A small masked image model, trained from scratch.
Model: 48-pixel images, arch swin, norm layernorm, patch size [2, 2], depths [2, 5, 2], widths [48, 96, 192].
Training: muon at rate 0.0037, batches of 128.
Data: trained on photos of plants and fungi (iNaturalist), 22605 training examples, 27.7 epochs.
Rows from block 2, named by matrix and row number. Rows with one number belong to one neuron. Each number is 128 + 32 x the weight over the matrix's rms, rounded and kept within 0 to 255. All counts start at 0.
# fc1: MLP up (model.blocks.2.mlp.fc1.weight, 576x96), inputs 0-95
# fc2: MLP down (model.blocks.2.mlp.fc2.weight, 96x576, transposed), outputs 0-95
fc1.1 [105 205 181 113 175 119 193 155 139 132 110  53  78 158 136 182  32 159 106 112  83 141 152 110 110 112 202 114 171 106  64 230 246 174 173 123 179 129 116 130 101 115  67 123 163  72 104 132 176  87  35 128 167 173 194 108 118 155 143  69  61 101 136 105 135 125 255 124  93 127 159 238 152 169 191  88 109  88 119 115 186  75 127 120  84 161  56 151 131  90 126  45 138 109  19  83]
fc2.1 [ 28 124  96  76 140  59 190 133 213 139 225 163  95 119 126  92 145 202  72 144 181 215 180 140 110 116 180 105 135 126 109 197 130 114 117 151 141  97 164 165 133 116 115 139 115 106 156 137  59 174  28  89 146 124 114 127 154  17 171 168  73  52  99  72 159 164 184 128  48  93 199 156 174 171 185 143 135  95 112 139 111 168  41 139  70 149  81 159 135  93  58  54 142 140 132 159]
fc1.4 [133 128 128 128 128 128 128 119 128 128 128 128 136 128 128 131 128 130 127 128 126 128 127 128 130 128 128 128 128 134 128 128 128 128 124 128 128 128 128 128 109 138 127 128 129 129 148 128 128 128 115 122 140 128 121 123 128 106 128 128 128 128 128 127 128 128 128 128 128 128 135 128 123 128 126 127 128 128 130 127 122 128 128 125 128 128 128 128 128 143 128 128 132 128 123 128]
fc2.4 [127 128 127 128 130 128 129 138 127 128 128 128 123 128 128 128 128 124 128 128 128 128 128 128 128 127 128 128 128 128 126 128 128 128 128 128 128 125 123 128 128 126 128 128 128 128 118 128 128 134 133 132 128 121 128 128 128 135 128 128 126 128 128 128 128 128 128 128 128 128 128 128 131 127 128 128 128 128 128 129 128 128 128 128 126 128 132 132 128 128 129 130 123 129 130 128]
fc1.5 [120 138 145 129 158 137 135 117 168 129 117 123 124  59  91 134  94 126 138 128 114  99 125 140 212 138 146 139 128 182 139 123 101  73  77 120 117 121 116 134  51  94 140 142 161 146 124 130 118  96 163 128 133 170 133  92 129 107 131  67  71 126 145 129  84 125 126 129 125 147 164 146 139 116  93 167 129  61 151 124 141 137 131 107 147 171 142 162 129 163 129  98 129 137 153  72]
fc2.5 [130 134 124 126 123 126 128 127  94 123 136 131  96 173 140 127 129 124 106 129 123 128 144 127  93  73 141 123 123  96 111 126 146 175 138 129 136 141 115 137 162 144 121 109 113 121 146 151 131 163 128 142 134 106 120 155 142 119 134 124 155 103 131 114 142 131 121 119 135 128 102 119 130 124 122 126 133 152 150 135 128 126 114 119 112 112 131 128 117 133 132 120 129 112 128 139]
fc1.9 [129 129  73 126 119 127 128  91 144 131 154 121  86 138 121 159  86 124 156 130 110 135 152 122 167 123 137 129 124 115 128 115 152 149 155 137 128 138 152 158 150 148 143 118 111 164 106 102 130 127 152 145 112 126 118 126 122 131  70 112 136  80 134 120 147 124 141 124 123 185  87 122 129 113 168 155 104 128  94  91 148 128 109 133 122  93 113 121 164 137 159 129 135 133 151 104]
fc2.9 [100 123 136 127 136 129 131 128 123 116 101 123 197  90 125 119 125 130 124 119 141 118 116 131 131 140 126 124 185 145 128 164 109 124 125 125 128 145 146 122 132 104 128 130 130 108 165 127 126 126  89 123 107 109 162 128 126 128 144 139 119 148 129 135 121 127  89 128 134 114 128 153 145 146 102 127 126 133 142 154 123 155 164 126 133 170 149  94  93 127 117 128 112 108 110 117]
fc1.11 [141  68  77 211 178 120  87 126  65 184 136  93 198 171 115 108  76  17  59  61  28 136 116 127  93  72  96 102 255 122 155 123 132 182 115  82 155  62 101 131  44 121  80 213  31 102  83  86 194  86 128 165 102 174 102 178 105 255  52 132 255 133  77  37 124 133 132 146 134 118 146 109  68 139 121  90 177 102 147 105 160 100 142  34 139 161 130 127 207 177 135  71 152 130 127 167]
fc2.11 [121 193  75 255 160 126 177  43  30 143 190 172  57 163 229 167 112 128 174  49  32  54 136 184 232 127 111 100 156  56 157 114 118 242  87  41 144 101 207 159 113 100 119 255  58  66 172  84  89  90 183  94 207 142 138 105 210  95 139 109  14  19  43 195 194 207  80 172 125 187 175  96 185 131   0 163 110 105 184 165 110 109 185  94   0 187 232  98  29 124 230 158  42 126 144 128]
fc1.13 [ 78 231 114 199 152 156 229 194 196 107 166 168 101 244 117  74 185 147 114 163  50 121  80 129 125 152  86 206  70  81 138 132 116 150 143  52  80 195  73 135 155  72 124 143 133 165  46 106 180 141 179   0  99 126 176 104   0 193  75 140  93  87  98 160  41 111 105  74 102  96 130 255  99  54 147  64 146 105 119 253 136 125 232 136 174 213 169  96  78 135  99 144  71  87 140 148]
fc2.13 [176 166 141 152  60 134  72 124 160 129 134 110 121 159  43 151 136 119 255 110 119 182  72  81 108 178 162 140  93 192 115 125 181 182 176  87 177 166 147 119 184 204 106 124 103 142 163  67 181 125 140  96 228 158 136 111 132 126 158 166 212  62  80  72 109 124 122 117 170 129 100 101  75  77 162 132  90 157  33  99 153 103  92 129 111 128  85  47 116  91 162  35  92 196  75 153]
fc1.14 [ 64 120 175 106 130  95 115 138 129 127 116 131 136 141 128 141 155 173 120 126 140 128 130 119 153 138 139 116 121 124 114 158 144 148 108  89  58 140 137 140 132 139 122 128 176 131 174 128 129 140  93 117 169 122 119 121 129 129 130 179 153 141 123 117 113 121 128 117 127 153 122 129 157 154  73 129 124 164 175  95 147 141 118  76 122 130 155 136 122 140 162 156 111 111 123 122]
fc2.14 [156 127 104 151 120 137 126 128 134 117 121 110 127 101 144 112 117 114 154 137 113 136 132 128 128 143 130 129 130 160 134 135 130 104 125 128 151 117 129 137 128 124 128 124 110 130 115 129 128 128 158 151 103 141 145 154 126 127 128 126 117 117 116 124 121 126 128 132 129 129 128 136 107 117 151 110 141 101 115 137 132 123 142 140 141 129 128 131 141 108 121 126 131 148 137 127]
fc1.16 [ 93 127 133 122 145 110 122 128 131 124 127 135 128 144 125 125 145 143 125 152 144 131 141 145 127 128 129 119 129 113 105 132 128  83 115 118 112 119 157 128 139 128 105 128 134 123 124  94 128 128 127  85 132 121 127 147 106 128 128 128 130 129 148 127 111 117 128 127 137 139 139 127 131 124 106 133 121 130 127 128 134 122 163  97 128 132 129  96 114 128 141 152 125 122 156 125]
fc2.16 [142 134 140 133 124 134 129 128 124 127 126 121 128 133 129 128 128 127 134 125 134 129 116 114 127 135 128 136 132 139 149 118 125 150 127 128 135 135 119 122 125 127 130 122 124 127 128 139 122 121 128 150 128 121 131 106 128 129 132 146 128 128 105 127 123 132 132 131 118 122 118 128 126 125 158 124 137 125 121 128 129 133 115 136 129 118 128 154 136 125 126 127 133 128 115 128]
fc1.17 [100  92 144 103 131 142  64 138 248 178 194 201 134 255 138  94 109 191 255 243  92 111 239 171 124 136 111 133  78 104 151 107 158 126 124 177 119 137 149 125 144 133 201  59 138 136  17 126 121 199 147 130 151  64 193 101 125  64  69  92 177  70  70 123  88 190 108 189 144  36  85 143 143  70 221 134 170 182 250  82 125 127 213 144 152  84  95 115  91  99  13 178 119 151  67 152]
fc2.17 [224 124  77 255  10 121 198  82  66 122  56 104 133  92 127 128 129 138 100  41 122  73 128 134 128 114  92 120 158 118 120 199 178 176  71 141 154 152 118  91 109  81 155 195 172 123 217 162 141 139  91 168  96 183 104  77 178 129 101  47 112 185 202  81 215  77  80  57  91 117 134 205  36  30  96  82 114 135  89 186 159 112  81 145  79 115 160 238 199 119 255 166 129 138 150  73]
fc1.24 [186 139 137 151 213 200 120  82   0  88 114 144  13  77  47 137 251  17 128 133   0 159 144 155 215 185  80  36 220  88 179  94   0  72 149 232  92 177  73 172 137 128  71  93 126 166 111  18 195 131 142 207  64 117 139 121 197 130 132  93 111 162 182 116  79 203 171  86  97 224 100 149 128 147  45  45 132 113 115 132 255  30 152 104 212 135   1  88 134 104 147  68 144 171 130  38]
fc2.24 [113 117 146 171 162 168 126  85   0 162 255 166  47 208 139  56 192 102 197  36  97  41  71 242  58 205 119  80  86  35 162 130  92 104  60 200  67 101 138 255   9  16  76   0 234 132 159 105 119 111  89 179 117 195 182 137 249 229 219 177   0 255 200 101 100 177   0   0 249   4 142  82   2 105 255 100 255   0 192  82 112  94 166   0 155 180  23 202  20 218 242 108 255 102 162 210]
fc1.28 [ 96 187 150 151  89 118 166  55 106 200 141  94  66 138 130 161 125 121 249 115 183 167  85 130 108  81 164 103 211 220  77  67 242  71 154 189 101 141 108  93 105 126 101 117  85 117  94  47 166 183 109 156 113 181 209 112 179 128 151 143 144 175 167 101 133 211  71   5 196 119  92 118 197  99 104 159 154 103  69 176  21 212 255 132 142  29 175 115 132  74  68 126  93 152 147 211]
fc2.28 [152 118 113  95   6  96 171  33  53 169 124 201 187 106 127  59  79 144 236 165 102  23 138 142 176  97  48  83 203 112  61 154 143 131 154  79 144 119 134 101 179  28 152 176 175  59 140 154  69 138 157  86 184 137 143 243  63 106 156  59 255  92 197  68  67  97 175   0 148 121 153 125 130  50  58  79 252 176 129 175 157 188 146 118 164  61 203 216  81  88 129 119 173 144 139 198]
fc1.29 [128 128 128 128 128 128 128 138 128 131 124 128 128 128 128 128 128 128 128 128 128 127 128 128 128 128 128 128 128 128 128 135 128 128 128 128 134 128 128 128 156 128 128 128 120 128 121 128 128 114 128 129 128 128 128 128 128 128 128 127 129 128 128 128 128 128 128 128 128 128 128 128 128 128 128 128 128 115 128 128 128 128 129 128 128 128 123 127 128 127 127 128 128 128 128 128]
fc2.29 [128 128 128 128 128 128 128 126 128 125 128 128 128 129 128 128 128 128 124 128 128 128 128 128 128 128 128 128 128 128 128 126 128 128 128 128 128 128 128 128 115 128 128 128 135 128 128 128 128 128 128 128 128 128 128 128 128 128 128 128 128 128 128 127 128 128 128 128 128 128 128 128 128 128 128 128 129 132 129 128 128 128 118 128 128 128 128 128 128 128 128 128 128 128 124 128]
fc1.30 [ 60 120  85 144 151 140 142 120  72 159  64 150  53 111  47 118 157 145 133 146 222 101 173 164 152 255 132 120  96 135 113  90 125  77 121 115 198 128 123  74 192  56 210  86 154  97  32  28  98  61 242 112 116 106 140 136  88 163 114  25  63  94 184 131  97 108 105 108 208  85 166 178 136 129 109 131 132  54  91 185 150 130 139 128 161 192 177  62 130 193  94 122 126 177 133  58]
fc2.30 [146 152 168 134 162 120 120 104 140 115 157 139 127 148 138 139 154 122 118 133  79 120 129  96 104  79 146 138 129 117 132 142 103 145 161 128 119 157 130 110 108 146 123 138 141 134 198 182  89 137  56 136 124 159 101  98 132  95 128 149 199 121 117 145 140 135 129 140  63 120 104  96 109 133 129 129 121 119 116 105  89 159 139  94 146  96 102 180 119 108 149 116 122  86 101 169]
fc1.32 [128 124 129 112 125 113 128 128 138 128 143 129 147 122 146 128 125 112 128 142 128 121 105 121 136 125 112 127 104 128 130 128 128 128 128 111 127 128 101 127 128 128 128 153 128 128 146 121 128 126 111 143 100 134 106 129 128 105 151 129 113 140 121 143 126 139 134 121 129  85 128 128 127 158 113 109 128 121 126 129 126 128 128 130 136 136 128 128 120 123 132 129 144 116 128 140]
fc2.32 [129 126 124 133 128 128 120 130 118 130 128 128 111 128 122 129 128 132 129 120 127 138 134 130 111 130 130 136 138 128 128 122 127 128 127 133 128 115 135 134 126 128 124 118 128 134 108 127 128 128 138 128 140 128 133 127 125 137 122 128 133 127 128 114 130 127 121 131 123 138 124 127 126 114 135 130 133 128 129 128 128 129 128 131 122 134 128 128 132 128 128 128 115 128 129 124]
fc1.33 [117 162 116  89 115 138 131 139 126 128 135 121  93 134 129 121 138 138 111 126 129 147  56 129 144 149 104 103 153 104 140 149 137 145 126 103 138 137 152 118 165 127 122 114 134 127 119  55 136 127 130 134 134 113 125 135  89 198 136 144 128 133 120 145 139 104 128 120 133 114 141 134 142 127 153 129  91 136 107 128 129 139 133 123 128 131 128 116 130 136 162 151 101 132 140 154]
fc2.33 [114 128 114 136 154 111 125 117 143 122 153  83 163 128 127 198 123 146 153 127  98 126 143 133 128 134 168 135 109 153 108 118 164 125 200 122 104 123 146 144 124 121 100 131 128 161 128 116 125  96 128 113 115 128 153  89 106 118 121 146 131 141 143 118 116 159 124 128 157 127 123 137 133 139 114 117 128 124 155 128 105 114 127 138 136 125 141 127 125 113 128 116 130 133  98 128]
fc1.36 [114 131 161  25 166 178 122 126 120 134 173  75 177  58  44 101 183 208  87 100 127 101 140 164 205 128 156  97 147 177 192 138  73 146  86 155  87  91  95 151 146  70 194 140  77 100 131  94 108 102  49 132  36 173  74 134  62 189 144  16 138 158 129  56 137 189 157 210 255  69 157 153 135 136  88 125  85  47 143 201 139 166 126 149  92  98 164 124 100 130  99 119 116  41  66 165]
fc2.36 [ 98  76 182 132 119 129 151  76  45 111 113 134 107 131 153  73 133 107 173 115 135 141 149 142  69 144 108 110  96 205  58 118 211 164 140 144 123 140 143 197  60 194 115  76 102  98 106 115 105 222 163 111 184 140  92 175 164  80  80 106 142 124 101 128 136 171 183 162 170 150 189 182 167 135 167 126 102 102 132  92 163 168 137 195   0 146 109 119 132 114  74  76  88 141 173 115]
fc1.37 [115 123 127 151 172 128  87 119 101 100  79 145  91 174 104  96 132 120 122 147 102 144 121 127 155 136 201 114 128 151 124 138 115 106 118  92 110  90 149  59 109 105  98 151 125 133 141  90 129 127 118 111 128 134 158 154 114 129 144 116 126 167 140 125 124  94 133 191  56 225 112 177 125  79 132 105 154 117 161 122 160 150 150  71 148 105  67  85 117 128 126 102 169 149 255 104]
fc2.37 [135 154 131 118 122 180 132 158 116 170 177 155 134 159 201  96 133 102 122 116 125 129 114 127  99 117 101 127 142 124 164 125 131 146 125 128  74  63 163 143  76 117 143 123 140 118 153  86 130 101 143 129 117 118  83 128 147  90 136 110 128  74 120 153 156 130 146 131 124 111 137 110 159 145 109 163 163 149 159 114 119 132 102 132  89 165 135 135 111 146 193 133 125 126  64 149]