{
  "arch": "swin",
  "fused_qkv": false,
  "parallel_block": false,
  "muon_scale": "match_rms_adamw"
}
Rows from block 4, named by matrix and row number. Rows with one number belong to one attention dimension. Each number is 128 + 32 x the weight over its row's rms, rounded and kept within 0 to 255. All counts start at 0. Numbers have three digits each. After the name is the row's rms in percent of the matrix's.
# v: window attention value (model.blocks.4.attn.v.weight, 64x96), inputs 0-95
# proj: window attention output (model.blocks.4.attn.proj.weight, 96x64, transposed), outputs 0-95
v.25 111:097115205148157096128145119114140096155159145142114136113105187127180194116136057146097121122138082190136154124137178144060077145148060098191104105155165082118127135111148129149151104200159105132077158116104094102113161142118109115127071102172140122125142120111064136141168168155112079121
v.26 109:140140119091130145122108124119108139097213081098082132145125128077129150188087089142121127167127125108108162128170122105132131139153141105076132114071174136175211144109095142088133125135090075104090164102118134081133167135107085132082129163130136140125112121130079090014111131159170199127
v.27 073:186121117119146104073163163143117112137147121155107129126137124108169135171081189170118060196135105127165077107210193081128164142186163125192099128147065133105178081109114106152150122058066071119126123135107153119151090121136080126130136147125167135110105126121126110116140170159131124114
v.28 080:149070147102185150092129122106103144166107112139073094101136113096139065127040139148114119144133177129103196116131096151138184121148160130136096067164147124121111061152120127110132149130076101119091090168144142131129074140110186178129084092119168132122131129055113131132111115104171110043
v.29 103:188156092066171108113110128109128145143128153138101070109095139083126134119078075124149144179130128169136162128174090116094121120189128126144186082070131139187138133123167180148136132129095103038175135125093126128134174152119080145075132174111122096064107088163098137083110084130110133145
v.30 088:111149114091157188133190145122079128161112176143158158166145168077124112128170195134156119136090142109175076164091128082167193103143146128160122151158136061089170104126131043136182126147153170109116091149138068133134139153102084129143065118102148127099154147116084110083134163109125110148
v.31 087:079140169144150135146122122128166115093092121076134140110163150072121161116142066150075129147169086172120122114123128176148049126131101042088115114125199094128125135212124127156057122169151128100121136110090114123176102081128117133122105125089164131155153117127062102125103077186157122127
v.32 081:129088154167131165092177139151158114123136098150127201136124144173167132125135137095126102148193149127103121132130118140143110140118102108116157182140167196146136129084082207109058140109098117109105124181127112120055061173163171064094198105173105099117108124166135103106117128129162109087
v.33 084:131079060110074129091117125160111188070165117234123089080166181108138126133138137128142147128087133120092127188168089102164154128132112133166127118066147081136173100062153171126114122145173130132124128112122165058079165116087096139105089143137112142094120155139136145092149162108095146132
v.34 093:107065030184128103102094106097127136065143109146132079116128140134127072147098133088116136128138125089135140154105126138150172159139132142118083136085172098135107192079138128139089140087187086143114161088134193161084114110126120049109164152137120118173153103165165152103121129130070130189
v.35 094:128081123093142187097086143194118062094198150144106140029132129122119156113134096145125152117158136129138149163142126127125151118128121115127129114109132139055123113029180153077154165100124150117142125130108116142125192108177110136123079144179132113171122119093084132078154181155149187142
v.36 094:153137159130098125130090087131117092095127127064107177112158064140131129129136108130132175112213105158102111095164109153141103085112095078112109151122114176083110106131113083077088151150128092160073114180129079111157166116093190096147065114123126121170118126097102111059200104113140115080
v.37 088:083135129104170107127167149091105129149158167173081091125110158109163126140106132144096160121119129161158128131163150124135136109153047094151079084176138046137128105135131063131091035114148085127119136087085133108161164096127124167146196145195117131127094113093099190114157158175114100126
v.38 086:118163168126064130099165121184153129145143128147148091132128116113052233152130086139128123138112089153156144119137147145156115155127006140081120130107075091124167106153074125144100126131160116140170184087135129114150162133177106119170108096142128144157152105073135170149100124130141097077
v.39 081:125069127110151222118125074126104078170165123099108153172082072129156129110075110074162133164085120150152105143055159154129119137161106125147149131119171103101092171113153130148155123159115091196150121189149109166069068160101117121131124151164142131143151169086128125123121178138109097178
v.40 086:127219127134127071136191137125190111107098163123132100166138189145166101106102180132125168104126094068133058141130088036106123178169107137193077132131124106129162139154145125129107123121133157133129126100139112112103125077141126144119137120058102171110107142174127070175117107139178107114
v.41 092:154136078080145123113135074123112140121191110128076103108134154171148128151128068077079132155141126154063134128209101093082142151113107149187152164096115101133128106092168186148150094120122131132127075101127078127102154133109101225161148165164095133079144147112103124101127105096063124149
v.42 098:143055096115135136111117174137118150128047137103139072128121208149136126101050110111125144113108142121111122153129111049127110208126159111123145106152130127089046112174162117104130137160157170189129098087139090155098149116085128134144179163085130159128147165149113127097073149164125083114
v.43 090:152155133130180079118121122128198149128125157117140123134170083154204056117124101164075152146170162121127125134159092169126051155146115091152185090128172116176129131134174154100115144150104099105115114115116148072101160091092209170125147167122099116091128190153070120101109117106144136094
v.44 097:082150139137108132156111123111111130084123081162118127105149154138074128145116131123128133127148130092128160100153155193117128128128114082102075136144132088107139121127088134169125048127222044152125166095182067175124136092112127043140134172155116158189159153128138070109162139160071141136
v.45 128:146061107118145137034120101108130222118118145153146122131172129134089076122125114134087183132115117127083151154134119162084065183123133072076127128116136129138049131129139127111126128120146129159154110108156125129155132127080183115140136183129181166078137117161140171100099096077111148056
v.46 109:109116158092129183083187094125153128126111103119118116132142133133049082139087102124116142147133135080113171109121110169135109124144168116147122070137131190107088138186162072143115142060124072125163148128126128144092128115156112154081123091100132142133067129120145129146016091192186098158
v.47 114:190137089075066155136083108162073051128093116065118130115133131112130189080124128097191113097140124117121106119114118096126174076063185215117127138156086147131087087159112167128135143147078104102164086168155120190127137126103133135114129128143117149155139128108123098139191140169113133132
v.48 148:145179144193082119164128168142152062127129110141132164122118026160105127137122175139099149110088073120137058085127119128123141112161128114157141116124036206036154129102078116117125106125120131125097126127092160092140163075154127133175106087120093129137112156119142115140130105124180121109
v.49 120:200149095128131160125142109183128139113137150120146112130165050094033110131138121134116143152129113124152123143071091185126126157125130123124126134118127091086156126127132127122225125100130166156139124118177114148154103094114114203216117144144128109154143115111129087130158042140148076198
v.50 129:117127153121140117093186131118121123089128139127154137143172153136125118124181182121102160088081118064086087162153130073199154126143121095099114100136160117141107093176146060044090152156145140151110131109123119067115127130159135102088095135117154146093126221133116092128084174136181130058
v.51 080:125097136129216151094131170127125165127164097162087126106137128031087129122136126155098138135112144130090105118081152157192115142141087095086129058128135069077178101096087082087126091150164129134108148118105100111130109130161207097188113187134138129162127099136127136141104163083130167107
v.52 112:175130138079115139131137109208134167134147142135122166150086136132148180120068143159175121128096140128133137153114137056125114116126115147135130137107083167184129114127108067143104127127067147127197111181134162077099137193167180135128135123161065117126133093172164207154094133138139119049
v.53 062:117141135149170087122094128100122147136097131140080174126145124113129160167127142130082075124173154097108128091111127186064134094121128109117083152204123057152181097145074158154109081127138097108100117117117158192095128085052193114195112115150128116163160147088132065153147133126110143087
v.54 097:121129112167132109113130125137113130041214135107126141082131124096124199170119081125085110142133125129146133170116154116129159141130103082151099115103129064194196120087081157111149087111165099135093149136139186095175122170123114087165184128200118113162127131146136067123193125127163131142
v.55 078:086099120138093151106179122127131093102102063114125117162112116127107107147103069097142119153133053156133118129154154117137091216147119170147129098076143129074098136146100114143061143158147117146129186096094021071098116120138071102126152131154142179111186128134125072115079140139130131123
v.56 074:100083184113141152156086099168108123134148160096067120129159110118140111129122161117143110129148215125117093140104127089167214099152155142171122167166127121131152120093128133136086120144133187058038134231141110128140074161169128143092146091113148101107175103120146099128161129121135138113
v.57 064:189170072150036147138096127156132135128101127124157107162098089173126118068108082122125155080137050135189129175119125091097079206135103179128129170133123166157114156115099139163112109137128129162180142079154153108130175125095083114146140124131107156116141090137129151180117072139133076132
proj.25 108:119128093134110063116156126117115151171122091129057073101091128107074073133131128153128145181148190128126129064182145069185174139142128154154086126160152106129167161155097114145130116221127127123106141145126114152114113088092153151082182141155101110127048138130116158121127153072092100160
proj.26 117:138110125134116114078106101112156087143129100164103139089133132177105213115141137196139089129175119107077096174094123141123163093063130129099126197143080189102120113133082124146107124111188136126169090143175192137129135077110147136100110151072136130129176082103109162099150153169200126136
proj.27 077:110073179137175167143105126108181063136155129134146018119136123184099133181140110172117161106118131149111195127112126120124087119124088202127095187121148121081158114104138144131113112155159090155112134135139148149093135162107168191097120151115077138132175126099103145105075092124104127063
proj.28 082:101101104124129121186107088113123070115099183183117143113135097145192132122097192105154130146113096137145111105149169150126091141124081110116094095150191131137154115089142165128131124171089048164122110172168175124070131167114115129127111155155083119137183138182110106136120102193132113033
proj.29 114:096140132135121122156086141124141115193094100130114123120100110111131137086156156169086120145144154107158110075125115189133150117084140193141092165168119214101131120103129130116054145131136164150216121172117119120131107107139130132122112130101076111175232117074129150149111106135137080208
proj.30 087:123067191192151118140150130109144092109137129138128150169144122145164176164128080145025129109135137135067123089135131148141058140150157115126092135113142165129120133186160163153141074130036101080157151109160107164153145101073068115122167143119086123168121105130151090157125118126076139114
proj.31 078:170118095119141130134130137197075187107118126092060178137156148052091104101170129177131100144222185156097136152110091069180136128103112111104145056138124109106126128119109120135098204137120130133096108128124134168139127080097145093104135167124140147131114190130115144184131174101125106150
proj.32 083:092138122206075103137143131094123180118125124107170139132109142122123192080112112055145194098072094180137134123077149127098139125101089164124184117102127123133132132159108125090117167142159125106154176096127139185109174078082178153135132116155165143083124103174166148058126193147105115108
proj.33 075:112172123154118127085107112118173109175140097102107161078085054121163161161145095130130147172228086095108112109118210195158122090139168173081106179144156128122120093195081072152160105064150117160146119114131110085139118105160125102131147135121126141166126097114123127117111138155135165122
proj.34 099:129123110090147145086145135140161134129164066076104192126142120142122148125148129135192152209134057121122131120132167134119155092081142127141113156165101106124167127132120112159128125121172130139130140127110141113137092104195126131195059128080135122062077108020124115153151067113147177094
proj.35 092:118143071131134098105106138156160132138125075127115128170074107173100121172121131132118119145089127079108132175067101085115118131058186115143174202121155148108132119176125105107158140177114093091130153197144136096125088071109196127120169125105144180100147134137163173138080182197129122141
proj.36 091:140097103132152119099154148169115113118190077139138149144104161134131126094112198155157154128066213144100197133086185117105107099142082092116079123085149130134126112124125125163116167124137095106114122163180144137127157089088160101124155067126179111146158129208089134114091202131141128073
proj.37 078:189081124143122151118064097156152130127125105148103121104114094213115128094181137177172148139136183080133135088216171174122133129074177148124126143129185130086139178130117132119134124141104151123100126138103081124070087110163134165074122182186096128110101166113109084136124076101119135104
proj.38 080:134109082107102123124091164146155137128201151149137124089132141113148065105153114084057138183150139110108141087080090100161209132117142179070116085133141132186133139073118103121133167144121156133101081095158116110127119127124152177036150177137186199127133153150121161141131128085131116125
proj.39 085:111171140112125060127121095140194135120113098118128115165131182124087156161115166132119122124133116125162138144153143128121101143121137125196115097160097186129125107133186135081118141150101138094116197129133221114101124046111101101141103167111136194136074044132146129136204122169082159130
proj.40 081:134089164151089173183159077113050119122144129123154109119106123098126130125199065133133082123116156159126159117170145100127147157113111147113129178108081108091127163126072121126159112066125147207111086135132043140208127188137139122152144148142128156188152113110104114128114103137073122170
proj.41 094:117130138175021108164114127141151092171074097101098148042078113130138126151121165173146147142124166079140130096140156164115154140093130178121114166190112137146125129140149123111138060147093135136151105149127130066151126133154217102109141128087123106205134093133131119108082121135150126189
proj.42 104:109176136108117111168142033113131125129108124127150157127148048078097118166130163092151138137155130108129128167125097127124124184136137119156101173131130125057205141101086165085132144101048156142154110150131083139125121119138150112138087108169106074167112093139193078174174108190110152127
proj.43 087:121146125120125154143122097125096077215104127117070166102110139034063155018157149106169130122134173136164129138133162142118134146127100144141137127161117145088111120148062130096161133093132133152141150168126131123162127114130131118152084129178110076178210121164101123116071170135111094114
proj.44 100:123071128135098119092177125157132092065164129124115130141153159134106086140169151171190132117133128104132125132152170117181154118134180128134097135147166069094150116125103106142082118086077135117116128135131127172123125131123188112094109130078237067091037158146155117132193097090135135103
proj.45 123:099159118076138182122132118153112071135134143100088194127122091116143141068102197108187134145153083048162131127121110111189116132126140114084154110160142166103164131084127135118091113129079135119109115137107115103097122088197111126130100113167145062201130110159154134142170124208165159100
proj.46 102:110125126129130144187119075204190127122141138125114137156119078086072141122063158126175052130145082128134104119150097099114129113099093101131133090102127146132176091095135200130137155096135122179177125096133127129136128151105171130104091228127070138118167094139124099119200122127139149177
proj.47 110:133140117141186087122076129111136191068114116157160057110160142142202126227165123171136119099040144148144133113089105140131075136163110072099129144087079126132121072102155088119128125176122132084129134176128118109148114156084146101142115058094133122148146120147141125151133134174112099150
proj.48 147:155095118102129175142137149131137108179165116136129100118114171114138103174089144132135112095060179176122141161115141134097106120123142151125125143069121095142124132148117113131146196038130128156098113107148180124099131177128128113108205145133130176130162159131005186089096111088096150083
proj.49 118:147129137078111130158139163224188119129139126094118155134140178104127069128139136131074128150138120080150149153109114116138104140131111129156120131132079162113127077126166165110112138119024074099124124137132104109152144174153102089078131174041159181132163146161164159164077124088072128130
proj.50 128:133100150138190153124143062105149122106134161146115175135127097143118176102114068130134099081140125128117127130131167082131141127130154140066156116090127107134112157178085099130146159115102129145121057142146120195164142094114094131148159191185123097151120090171113069073151135230126177071
proj.51 078:134116149126131087069152170113125097140162129153125134104162122142092165034115125071133111130181088063096157127127147116094113143155183116141144155150137130132129119148104118096143178151108106143124106137159152188090141061110106179083133128133145169117109171217139130124129123151130095011
proj.52 110:130156136128114129129073143087130121144114126195231025127150096107158106108145177040106105094126074122133123111085133138122119146145151143125160127091115150084135148059169121090129171122178149122151140101075115099131143120099172179124117129184167171120161122126122117109100133182154096135
proj.53 070:117010098122088128150138175066077116056124150154147129102140140145172141124164125183163119154124128125121157098148134139145099124135141093087163120148162085151125122142131150118141091188116089153079128162103156146106148156105166128171134083117175016114121174129126142119112125085127120070
proj.54 095:123072062085114118087139173129165138117148093135131107063171198152122163102120176166137129134175093120116169155134149134106150089086132203127144150141098130067126120187092110150093126176139127113093119137171106160130135110135130155125143144050193151107049163119106125128064129098143168128
proj.55 073:120178126214076102100159115152163131140130082141126132089135133132130122137125151163171076090151133146119171123109122084141202121135077089127105137163118115151125158128120110119130191065078127213121098074141187161132069083125145118088131166117149148149093071138122169128198108155139165129
proj.56 076:122151133173100121109127138101083130111097135151166137137104152181146198157125119120097130099095106152086098132140172122103055150128131057128139095143151112120106096160188160142148140153121085090108148121160111187134112078071062162239138130106091174091160140124097140138100184161114132092
proj.57 061:141192089079114138159102115151121127155167091106121127149172089103153091126155168092130144158122140130128145122128125138124191122146099130108112147118034159129138158045122091168108147115129165119102148128088134096140127179197141113101084141098147156129175100094129181209125085083102144212